From a checkpoint of a small self-supervised audio encoder (BEST-RQ).
Model: log mel input, arch convnext, norm layernorm, activation gelu_tanh, moe top_k, num experts 16, layers 12, width 192.
Training: 4500 steps, batches of 512.
Rows from block 7 of a small self-supervised audio encoder (BEST-RQ), named by matrix and row number. Rows with one number within an expert belong to one neuron, the router's apart. Each number is 50 + 15 x the weight over its row's rms, rounded and kept within 0 to 99. All counts start at 0. After the name is the row's rms in percent of the matrix's.
Before each expert's rows are labels from the 100 clips, of 14848, where the router gives the expert most weight on average: "responds to" is what is common among them. Only what is clearly more common there than usual is listed. The data: read English sentences (LibriTTS-R). In brackets: how many of the 100.
# router: router (model.blocks.7.mlp.router.weight, 16x192, trained with AdamW), inputs 0-95
# up: expert up (model.blocks.7.mlp.up, 16x384x192), inputs 0-95
# down: expert down (model.blocks.7.mlp.down, 16x192x384, transposed), outputs 0-95

# expert 10
responds to: voice: female (83)
router.10 099:66 37 85 78 60 31 58 32 71 55 37 42 42 65 64 35 55 43 22 39 43 60 43 58 49 55 31 64 69 51 32 32 49 33 63 68 44 60 44 38 44 30 72 70 53 33 53 43 59 54 59 53 27 39 46 43 52 31 70 18 76 53 59 60 39 62 36 37 30 50 50 69 64 33 66 47 25 33 42 53 14 44 21 59 55 43 55 70 58 57 56 34 31 24 42 56
up.0 102:52 59 49 59 55 37 48 57 86 56 88 45 35 43 49 42 49 37 33 51 73 62 54 48 58 68 40 34 77 78 78 55 69 36 58 54 59 51 54 45 53 61 42 49 48 43 62 45 46 60 31 55 66 65 46 30 34 65 37 38 73 36 48 64 56 82 71 67 26 44 52 43 39 35 40 38 42 49 61 49 50 32 51 39 37 62 39 61 73 60 60 59 46 40 81 27
down.0 098:72 49 66 64 26 34 41 48 37 61 41 27 45 64 34 35 58 55 39 61 43 51 51 92 62 57 55 50 31 49 45 24 43 40 45 74 53 53 60 48 41 69 52 47 90 56 55 46 88 67 49 50 35 23 29 59 47 37 65 48 76 28 44 46 41 56 55 39 45 46 49 22 56 36 65 49 30 44 54 17 97 51 51 53 29 79 53 57 44 49 31 86 50 43 58 53
up.1 102:65 52 36 50 55 28 32 59 60 29 42 56 24 45 37 27 35 32 57 31 56 36 41 49 40 40 46 25 49 88 57 31 67 61 51 51 54 39 50 57 49 46 60 58 32 61 55 63 48 55 90 57 41 37 58 38 28 64 58 66 37 35 53 29 68 71 52 53 48 57 52 80 77 54 33 74 49 23 51 54 45 69 65 38 19 75 37 57 55 51 35 60 65 46 38 54
down.1 103:38 60 44 68 58 56 74 32 38 39 54 67 32 45 33 32 68 46 44 81 51 46 39 19 54 53 60 61 38 76 64 52 53 79 43 50 51 61 38 47 69 58 53 43 37 60 41 72 58 27 40 51 34 96 57 60 62 27 36 25 62 46 32 46 56 36 36 51 35 44 60 50 44 26 24 48 26 38 44 30 44 68 44 46 66 50 41 71 65 61 27 48 61 33 33 41
up.2 103:46 40 47 49 74 65 53 69 49 23 57 39 56 32 30 35 60 45 32 75 76 27 85 35 88 64 40 42 82 40 78 60 43 75 44 50 27 51 27 37 51 52 57 69 37 46 55 49 31 59 64 76 55 66 57 82 12 39 55 40 42 52 55 41 41 34 39 45 37 45 52 41 49 46 41 38 57 61 53 27 31 69 68 08 56 49 60 45 69 30 47 44 54 58 45 53
down.2 107:43 26 33 62 41 47 63 48 57 23 58 63 80 55 55 65 49 56 33 58 55 14 52 14 61 44 36 29 51 21 37 48 43 42 62 37 46 50 44 45 62 20 52 58 43 57 54 58 55 53 48 28 41 28 64 46 44 37 43 64 44 34 55 60 10 27 18 40 60 48 62 39 34 39 45 44 38 64 22 78 67 62 49 44 53 48 31 70 63 64 46 61 43 35 05 28

# expert 0
responds to: voice: male (84)
router.0 085:27 46 65 43 52 48 40 45 57 40 34 52 59 73 46 49 66 48 67 60 54 54 33 39 58 36 61 56 51 57 24 44 61 68 42 59 55 54 34 70 37 44 41 62 22 24 49 70 50 47 51 23 60 41 37 47 31 54 37 43 35 52 38 74 41 23 62 56 53 45 77 50 39 55 47 38 64 37 43 49 70 44 40 57 61 83 76 33 57 24 58 58 29 59 73 29
up.0 108:67 40 65 48 53 63 40 45 56 30 51 67 74 56 43 56 77 64 68 71 75 48 59 40 57 67 45 52 36 38 41 51 54 54 26 59 48 36 17 38 47 68 63 32 36 47 50 45 22 31 48 60 62 53 57 67 33 67 54 62 48 61 54 42 55 70 71 54 66 29 80 57 53 35 62 56 73 06 95 55 47 42 36 61 49 43 36 54 30 56 25 52 44 51 50 47
down.0 116:62 42 62 35 38 55 49 46 63 59 17 58 43 59 40 32 58 33 36 55 55 59 53 88 53 59 23 50 38 37 53 67 91 51 22 63 51 59 51 36 61 76 39 27 55 61 48 50 49 42 26 51 52 65 40 46 35 50 55 58 36 53 50 40 26 17 56 46 47 49 35 75 42 43 68 53 53 48 61 42 69 82 49 93 67 57 38 75 52 52 40 63 40 19 74 30
up.1 100:50 65 33 48 68 55 19 72 28 40 57 65 67 02 63 00 52 74 69 72 82 67 30 53 75 72 50 32 48 47 71 60 69 51 55 73 34 25 52 35 50 41 44 66 37 52 63 57 62 51 25 38 50 63 41 30 56 61 66 64 52 52 52 72 13 62 63 59 55 40 59 51 58 42 46 33 37 67 53 40 59 50 60 34 29 62 53 47 48 33 39 59 28 32 41 76
down.1 098:32 45 54 51 59 41 56 65 58 65 76 50 43 35 53 57 36 55 49 59 53 68 49 66 34 47 58 48 41 62 08 64 49 42 82 47 35 17 41 57 36 49 57 55 57 57 62 40 48 55 30 59 42 71 34 57 39 54 37 35 45 57 47 60 36 20 64 44 52 44 59 74 79 30 53 50 43 50 57 37 47 44 44 59 45 47 33 74 47 32 72 23 52 36 42 37
up.2 095:53 49 56 33 38 78 29 68 50 54 63 59 49 72 33 53 51 65 29 50 28 55 35 61 69 55 52 31 19 38 57 45 57 29 31 62 74 68 50 39 49 70 63 64 46 54 22 60 61 69 38 36 50 12 59 65 33 75 60 39 66 57 58 54 53 32 53 61 49 33 53 43 43 38 72 43 64 41 71 29 71 31 55 32 50 71 54 36 79 87 82 56 49 51 67 54
down.2 102:50 46 44 62 91 68 33 45 48 55 38 65 32 24 58 60 38 57 60 44 67 23 34 34 49 57 17 50 42 48 64 51 28 51 66 38 31 81 70 51 77 46 27 59 81 61 37 48 59 49 60 57 58 37 42 52 29 55 63 34 47 48 16 66 37 50 44 51 51 33 45 69 77 35 50 20 25 45 43 47 44 45 62 52 62 76 50 57 24 67 66 59 54 60 77 63

# expert 4
responds to: voice: female (100)
router.4 090:63 53 55 46 74 57 39 46 54 28 58 57 53 52 54 35 26 52 47 73 47 34 40 13 38 35 38 46 65 37 51 54 74 47 63 41 64 29 71 25 48 16 64 68 29 28 59 49 55 68 79 49 49 79 63 52 31 53 79 76 79 31 67 13 61 36 63 69 78 58 51 37 73 35 57 50 32 51 20 56 76 24 46 66 31 54 61 27 40 75 50 84 61 61 58 41
up.0 102:89 39 52 59 65 63 78 70 41 59 48 48 45 69 78 75 28 58 47 49 36 51 67 57 73 48 53 62 67 50 66 33 41 63 52 42 45 63 45 74 36 36 44 42 69 57 53 64 29 46 73 29 48 86 68 28 29 23 51 52 44 57 57 39 60 68 55 56 62 60 46 43 56 70 32 57 46 22 31 51 41 36 60 51 26 41 60 63 49 51 50 41 39 53 31 83
down.0 110:74 81 57 75 32 67 73 71 27 33 35 64 68 89 47 37 44 10 48 58 52 41 62 50 52 57 60 57 35 59 34 53 31 42 49 66 53 44 68 26 65 92 43 54 55 14 35 64 39 60 48 49 63 61 68 57 61 26 41 31 48 44 79 36 43 67 33 69 59 49 52 62 32 48 23 56 32 39 71 57 55 42 32 20 66 59 29 57 67 45 26 41 34 63 23 43
up.1 100:31 44 28 36 38 52 29 42 46 47 37 51 59 52 39 50 55 10 78 70 38 53 43 32 58 51 44 51 62 79 57 37 30 44 25 80 66 61 53 79 68 40 68 57 41 48 70 49 43 57 42 58 75 28 43 68 29 57 49 47 36 59 66 63 56 52 93 45 21 36 52 33 69 65 53 73 45 36 53 28 49 20 39 41 25 57 57 46 46 34 71 50 50 48 42 54
down.1 104:39 42 39 79 38 35 57 55 41 38 25 48 78 47 50 57 74 52 34 18 65 64 54 31 48 42 40 41 33 39 50 41 57 39 62 40 48 49 57 13 43 53 35 23 32 40 81 52 58 68 50 50 47 74 61 81 54 53 60 45 16 45 69 31 51 69 39 30 65 52 49 39 53 59 78 28 54 50 39 35 20 54 30 17 39 44 44 65 42 66 53 44 52 48 47 37
up.2 092:38 39 58 58 61 33 41 49 65 32 70 20 56 36 71 40 49 42 64 24 63 60 55 51 77 31 37 45 31 41 81 39 46 83 75 45 77 54 42 48 18 46 45 66 43 72 44 41 17 36 51 52 53 56 43 41 60 44 43 40 66 48 33 81 42 55 51 41 44 68 53 28 44 31 51 38 48 54 61 40 71 83 58 45 40 57 69 26 80 62 45 49 49 49 52 22
down.2 096:37 24 24 53 62 66 50 49 53 39 62 81 63 45 65 72 63 76 35 29 45 58 55 58 21 64 66 33 57 44 52 58 46 42 76 40 47 33 50 74 43 73 66 47 67 23 58 34 56 45 48 38 81 53 68 31 41 47 30 43 52 31 61 51 53 52 59 42 37 51 45 61 69 73 79 84 48 50 49 74 38 53 56 46 85 49 29 30 65 50 56 56 45 40 96 58

# expert 8
responds to: the word "said" (25)
router.8 090:45 48 73 45 53 61 43 67 40 49 46 34 56 72 57 18 64 61 58 48 60 24 61 40 26 60 37 41 26 77 23 32 23 39 64 57 65 19 66 78 76 67 50 57 57 40 56 43 65 62 26 35 46 67 51 36 71 56 56 53 37 64 76 66 71 45 68 66 59 32 46 34 13 62 55 52 48 63 52 49 38 60 78 20 62 41 59 47 55 55 46 75 36 25 58 53
up.0 098:43 46 20 46 45 69 17 18 49 76 58 43 36 41 56 44 43 51 29 63 59 60 44 35 53 53 86 34 16 45 30 47 71 50 70 35 46 71 60 44 34 49 53 45 55 77 35 43 84 28 73 51 39 35 68 58 47 70 49 62 44 48 48 61 66 70 67 50 84 67 52 42 43 41 25 32 44 47 25 75 50 51 33 32 43 50 57 52 50 65 43 68 38 37 40 54
down.0 102:40 54 56 57 74 51 54 39 22 25 48 34 25 52 53 49 45 34 74 69 19 56 61 53 50 70 35 46 32 69 47 64 47 64 46 16 48 50 77 42 71 50 54 57 30 54 35 53 58 36 60 31 49 44 51 60 57 25 67 52 80 23 34 42 44 55 43 53 54 47 90 42 45 51 74 37 61 43 31 47 52 59 45 60 67 29 42 64 63 30 34 61 39 32 63 25
up.1 103:47 51 41 32 58 45 46 60 65 08 58 54 47 57 74 40 63 72 36 53 65 39 56 42 44 36 57 67 66 73 55 33 57 68 46 64 42 41 51 40 56 63 16 52 47 36 60 63 32 24 34 66 36 50 48 62 66 37 27 44 72 36 40 78 46 43 63 57 62 56 38 43 59 39 34 49 37 36 41 44 63 53 71 53 32 24 22 44 33 58 21 42 47 78 75 64
down.1 099:53 58 37 07 42 50 26 40 51 63 57 70 30 67 25 76 42 65 21 59 56 68 67 77 78 51 54 59 49 45 51 62 21 41 55 57 57 75 52 49 50 52 44 33 55 74 54 08 55 42 58 45 26 52 41 28 56 57 48 30 28 41 79 59 54 66 59 36 52 38 54 26 37 42 40 63 60 39 67 67 64 74 58 46 47 42 36 46 50 36 53 31 71 85 74 41
up.2 080:38 64 51 60 62 61 44 66 44 80 72 48 24 48 80 65 68 75 56 69 61 48 63 43 58 61 17 49 73 11 56 61 91 63 58 31 78 49 55 44 43 19 24 51 34 58 58 46 35 23 56 52 56 31 53 58 45 23 61 25 12 57 61 73 24 68 70 65 69 64 52 66 55 45 54 66 39 35 49 55 58 49 80 40 81 45 53 50 32 60 44 47 24 51 58 43
down.2 081:62 31 59 68 43 57 44 24 08 50 44 27 68 27 65 50 25 51 64 36 57 32 58 53 44 48 42 42 45 64 35 52 55 51 57 24 42 39 58 59 54 57 49 32 49 57 75 24 61 60 53 38 12 26 82 56 45 47 39 50 46 56 57 27 60 41 52 66 45 66 46 63 65 73 48 56 41 59 28 46 77 43 78 56 64 50 54 37 74 51 26 22 54 96 69 51