From a checkpoint of a small self-supervised audio encoder (BEST-RQ).
Model: 17.1M parameters, log mel input, num experts 16, width 192.
Data: trained on read English sentences (LibriTTS-R), 15625 training examples, 147.5 epochs.
Rows from block 4 of a small self-supervised audio encoder (BEST-RQ), named by matrix and row number. Rows with one number belong to one neuron. Each number is 128 + 32 x the weight over its row's rms, rounded and kept within 0 to 255. All counts start at 0. Numbers have three digits each. After the name is the row's rms in percent of the matrix's.
After each neuron's rows are labels from the 100 clips, of 14848, where the neuron reaches its highest value: "top examples" is what is common among them. Only what is clearly more common there than usual is listed. The data: read English sentences (LibriTTS-R).
# fc1: MLP up (model.blocks.4.mlp.fc1.weight, 768x192), inputs 0-95
# fc2: MLP down (model.blocks.4.mlp.fc2.weight, 192x768, transposed), outputs 0-95

fc1.116 096:108100100133120145112077141170060131127157132101166124142142149180111094110197144096080119144121105136131079109118094164066141155124170088121139086146111098099096071132216110139136092105047130162105092132102202082128126131075136086105107151088085181120129189128157143146094095120109141092
fc2.116 105:108113157144116130080177176132166079156097188047102137171105161136090162158163144136147136129204157164131102111167164117114128119087153171123169123157102118123159176143134090096126108082110119123162069105081184114087077074081156123132127111126149110131078128147157115130090086149179098092
top examples: voice: male

fc1.638 093:117131111165152104215106112147098136166100105114133104141132125135146104121150152116154128083091152111097086171147088073063077114169109072103145128110110152080130098138087157130110110138181112153139173151153131125116099141161061104203079117132145103145156115112107138095108119105137086185
fc2.638 099:168097117133118131136116117075129134124079023142214137140144158151132124102185128106165101153111139150108122117153079111090160099128100160091151124078189101135117135099160154156136179069120093153143090141070080136134156116192160143130093113125162124082172116135190115131077136145094193093
top examples: voice: male

fc1.286 094:156113170141090131159117109131157116199114116083101143126147096132137097126154094058119140177145141097149100131162164106141125177117142195044105130119150135139150184156178128188127094110150131160057112119163096102113057129106084138171132097118120104106143121121115118082101144098100123169
fc2.286 088:141106112106076078110139112140108124185105087144137191106118127107072088110157134144139135165107115159125091142183136153115149096113098150136109075114118115171181120110154135135168097155194093063103177114045111149118108128136100179159043197138119096156108133162205139039142137149136107102
top examples: voice: male

fc1.511 106:114151130137108186145157135099128098155155065146093076176123097057136149100094096139128146149116135148235130096125142112057113118107124128097081126106155108129127122134071135152111142120138135135085141153084106122077122120068124144106127180126165095101122139151132132136093168130103145109
fc2.511 111:064125113156134076111134144185122154093133172183152179128161176102122112092118113132157092180141139106168137150129056164119078139125092181104112132173106130163090111100137122086201095140087142144134136146151124178104089128110080138145135142189132079140093092165065174131183112133165097169
top examples: voice: female

fc1.723 109:121183118113097135160122128148163120159168169105127141084132115146138110146136097139167081124120194070094125141139139110206123177180124128144124138119144089098156091201130120111128154160101105120127125111118173140140064118109121132142071108095133121106151103124163137126107122117169130112
fc2.723 109:145125124166128139052141164111168141136161152141170135092156099201134102110113089164189098144152098207085163158153178184105136073121091145083145118117115085124166121170161169107116115101118050168153113146087139159144180145136113117072100160135131148079151189085126156153141135110158116111
top examples: voice: male

fc1.325 087:101082111140137156136148078081160125159079105083134132133063144176154144126119110106121034149191181146097129157143167167161126151110161126081119118139086195139081156113189158141138150106067128118095118127101127124133091171187117092151159099128082105119130124038111104079194140146130101120
fc2.325 093:100153142123147116166148132115077068148086144140137121136173127076125110140106141126100163122159157150151089060127141104166071133144146097132159178141113104088172127133181158163130069155160051173055115146142158155130140083138034135149179133121073166138132126080122126143159131187166163102
top examples: voice: male

fc1.767 099:128125146101131106120122079101110130124120142133090072123131132141130113165163113142101089114183082144110109131099166109108170154134212170073129138163032132182145078151133150148200140147082139141121091186116109142168109130157101136114109171134113144175118140154122149127120152137185173074
fc2.767 100:118118152087163114044104070094129160179126104161099133135132129081144066116146168142133139149110120139121177160081150162136182117147169112079090135153161113100062087122106169132111104145119126078139137118113116144094084156119130159177092136133123137122066111118116102119144168128166108156
top examples: voice: female

fc1.115 098:174145149138140155143121129140132170108110161054096135194126199189124127119128166145110153064145085140108102055153129134169205141130099119125162161151153146142155126115137107188157108135083115148070117112094174133076141122137102150088116143136127102164136116137143145173134116096131144137
fc2.115 088:154180151091111118120122138099136159161086188119074097133120151113121143194141171123120147128112131146094125149155143091099155132123147173171145112122102132085095153118101140125128100134147058108158169099159148171133129168075123162105088167159075133104185118169130115092072140123086169157
top examples: voice: male

fc1.35 083:221131111124107174132137111138164147148092129132108180121100169069142113119158097120145112141170159123075173163107111107143059080133126144061088121117109109137185171186096155087209093174122138091136140156142085155102144137121113093148153104121123121097141180098107146140140144093188111119
fc2.35 083:228144141154140091083181121135098081113143134142183122131143098124151070125157093168108175119118143125197149074123112113138122185091135139160148187151124160124123143141114149082188120108067194181102081122097117135134150124176173205182113104099119100182109186083100094142145162156129158083
top examples: voice: female

fc1.581 110:115147154141113049141096075065121091147119156158153193194091119118155115176088121104111118147152053189138139129063115079131144151165106127177098142117123059153102163166161183161087101136114060145149120097099133137132161066066134167123084115124142131145138177160096114103155094170148147164
fc2.581 109:140084158161115151135085082150120201190190083159112099083147153094141147149134115100142151164142146114151169056111088151151139121110128142091048104150139094109088138193112129162172065114093139119145143110126073097131110064154181119088145125114058084164060136155188175153130089138111144082
top examples: voice: male

fc1.131 098:109148113130102123075137058114090194130147126097099115170115053132111101145192167122092160111098135134076148135072095105107082106103175155161134156126134179194124135142153088108120139139181114137091169212118082091163116123185153167144080161152128091119137087121103108100155057133163144126
fc2.131 100:101138137077083120088172147135075091146147191143151172077136147106167150100147132096145130099076174164086112145134084164136140094146139158119111122106111109128072202107095155081137083218105085051081114112109151174084152122125108148146124181090123162113172077102170135181166152132099117195
top examples: voice: female

fc1.626 104:114146142084117123087177087125103133127175066132151147124126141141122143109152113113131156138126117125148065120190172152157149164137164137132192157088098142072131108109095131172168058170136124151130230132119173112131152115172165142081138109172114152085157171093104122106157144203095133154
fc2.626 103:134088129096150128146135108112160113165172123091171123119145137074150163089182154159064162108149111202145123111124105144181156072123123118148157115132055109196120123185100185194130099073157082128086146159180154084075111093125107152115181120136137140169122093156161106162134120090132140125
top examples: voice: female