config.toml
arch = "convnext"
model = "self-supervised audio encoder (BEST-RQ)"
dataset = "read English sentences (LibriTTS-R)"
mask_prob = 0.08
norm = "layernorm"
mlp_ratio = 4
adamw_lr_other_params = 0.00074
batch_size = 512
warmup_steps = 450
weight_decay = 0.2
adamw_weight_decay_other_params = 0
Rows from block 7 of a small self-supervised audio encoder (BEST-RQ), named by matrix and row number. Rows with one number within an expert belong to one neuron, the router's apart. Each number is 128 + 24 x the weight over its row's rms, rounded and kept within 0 to 255. All counts start at 0. Numbers have three digits each.
Before each expert's rows are labels from the 100 clips, of 14848, where the router gives the expert most weight on average: "strongest on" is what is common among them. Only what is clearly more common there than usual is listed. The data: read English sentences (LibriTTS-R). In brackets: how many of the 100.
# router: router (model.blocks.7.mlp.router.weight, 16x192, trained with AdamW), inputs 0-95
# up: expert up (model.blocks.7.mlp.up, 16x384x192), inputs 0-95
# down: expert down (model.blocks.7.mlp.down, 16x192x384, transposed), outputs 0-95

# expert 4
strongest on: voice: female (100)
router.4:150133136121166140110121135092141139132131134103089131122164122102111068110104109121152108130135166124149113151094162087125073150158094092142126137157174127126174149131097133174169175098155069145106149158173141130108165104139128099130079138170087122154097135145090111169128182145146141114
up.3:131094120138065135095088113113128083180158140145114102138151147133145151158112130140144141142132152111144136095146159130148109135173128121106159112143129129118117094135140167136144171095101130142195113116103114167116126132134117174127103143181143149140154146167126113107145128132139177074
down.3:162131155115120127166109141154134143160129135115096141160141111073138113134155163127109119130111121089116119116111108113116114141128119166134088139128141131087095086123150120151110102164131167105101107160125135166154094130135156163101113117091191119182153122126153074160076113135137146138
up.4:095146137116159145109170148119130119155133118135105116100144145132150137109150128166123167100096146158105070114111134149127156129143134133066097098110147159122148160111097128128125153122144110161189127114176132106119140141141146119178110129104140103135124141055114127099139145089111082154
down.4:133135122195172131096145160154141106106131116146087135160110123114100118137094123095142138161069126147129177129125136094152155155139104122147137206136097106125128122100121115153105172118086094085117114118147132148135129160105129161144136125093120139162119091128159044148132123119122103144

# expert 1
strongest on: voice: female (92)
router.1:110153134172125166143102129109103099151106098154149114166165118167129123182138083110116135135137157101123116121129142112140093127166145165161162099136110107151132125129189101117111159173098089122150150135115118172136102147157144135121120090110124153158123132135112140120105107093115125125
up.0:134123116107122140131122110129174132086083157122093110127150147137101121132094080113127125130136135110113126117118149105125110143074096137141114152129121120158083133157094126175169132126082082139130130141168117107162137138125109107132160117102144145076115210112062156139102086168147131141
down.0:131155160133157142096102102159122086143105102158113149109109115102082140106126102113108135133116148113116123139150136121119161139113151129119151103153097090084146140130127106135110115139160125131112172096103110137133102143132119143061149103107088085123157133116100156141114127086076121133
up.1:136146087145120130138140106173100158150178116099068157118164121121130137143109107101107130164105151152105137128170099145133134137146116121159106116147135125055103125128112102149121175152096160086150111149140133102140139151096124113124126123143127148135187197138159159120123180140085136121
down.1:136159135146093114161110076108130127100125154162180100146116132138080106153126141150170136123116143126143168104146154133183134119105113100092135133137120159113101121179165152146152163160131098129151142142105135170183124141105113144138145144123088127155125122121183145121104079139137117122

# expert 10
strongest on: voice: female (83)
router.10:154107185173143098140099162135108115116151150104136117084110116143117141127135097150159129098099126101149157118144118108118097163160133101132117142134142133091111122117131098161077170133142144111148106107097128127158151101154124088100115133070118082143136117135160141139138102098087114137
up.3:136167135147150090164179093143131107116147193133118074159135178147124122102110126147122156157132086156127103114124142158121119128143172142128100143170129103123113101126103106150134133121126167112158125110128099105127127160167139130187095115087121121139122120131129120122106137119114144151
down.3:196149102120089161119086108085143138155137145141150131134156104114125073125138111086128111124171106124130162143139156148134124127129133094144122159115131112122106120103116113097074106110104115132111110097146138181165066097130150088094129117138112133116127147089128133127134150110135143164
up.4:123151124141137113122106122107152152138174130149093077143143182103134149136124148139138139124193123158139098162170105106146139111084135151135136147094150091090166106105133085106083125124122111106118133129090131110149089083095156144111096139114091146116117127146122114136125106139167164098
down.4:149158153124140126136149142158110117156146126120145152116097140139135103159113133165145174172171118121133148132147102143116143113143102104154152100117168092134134098148121159156145143104139143089149172125168121139117116099125123093145152142130170110118089105107110147085073112121128116123

# expert 0
strongest on: voice: male (84)
router.0:092122152117131125112120139112102131142165121126154125155143134135101110141106146138129139086118145158116142137135102159107118113147083086127160129124129084143113107123097134108117104131109166114084147138132120171128110137124108151107117127160118112139145181170102139087141141094142165094
up.3:142153133142087102125133156084105123135145159120129135139111134142160110133179097114087168129109126144137115140124132063113159157133130134139158138160157144100136145128113140129137132123165120126108110116114137155134147101133153146148151084075083136050097115117129121095103120119142120127
down.3:157112113139099136108123103145145122149126138160137136158107131127117137138147119142148138104124110081161137134162150117072091142084143133137166126103138120111156080178146141149172115093160126112129166111145120093110114128128128132125117145138106151087170166133086083156127148124138100124
up.4:132138127103095114170155119102122146130122154099156082161168115119120123133143135146186107149092016096095115136113126114085156109100097151102149136112150145125152125135141088102137161153125139119142123125155111136125167121125159107167088144118133143151134137139130108115132097105134108135
down.4:147089151128156125135124142093125127116148129142147107132086112168140127130129103109158101121105061162118090172165117132067099145110133142122159131126120133127137165181103118132157089163116139118122122120106126135113112096130168138081087165132091135119161134134081189135141120119114100112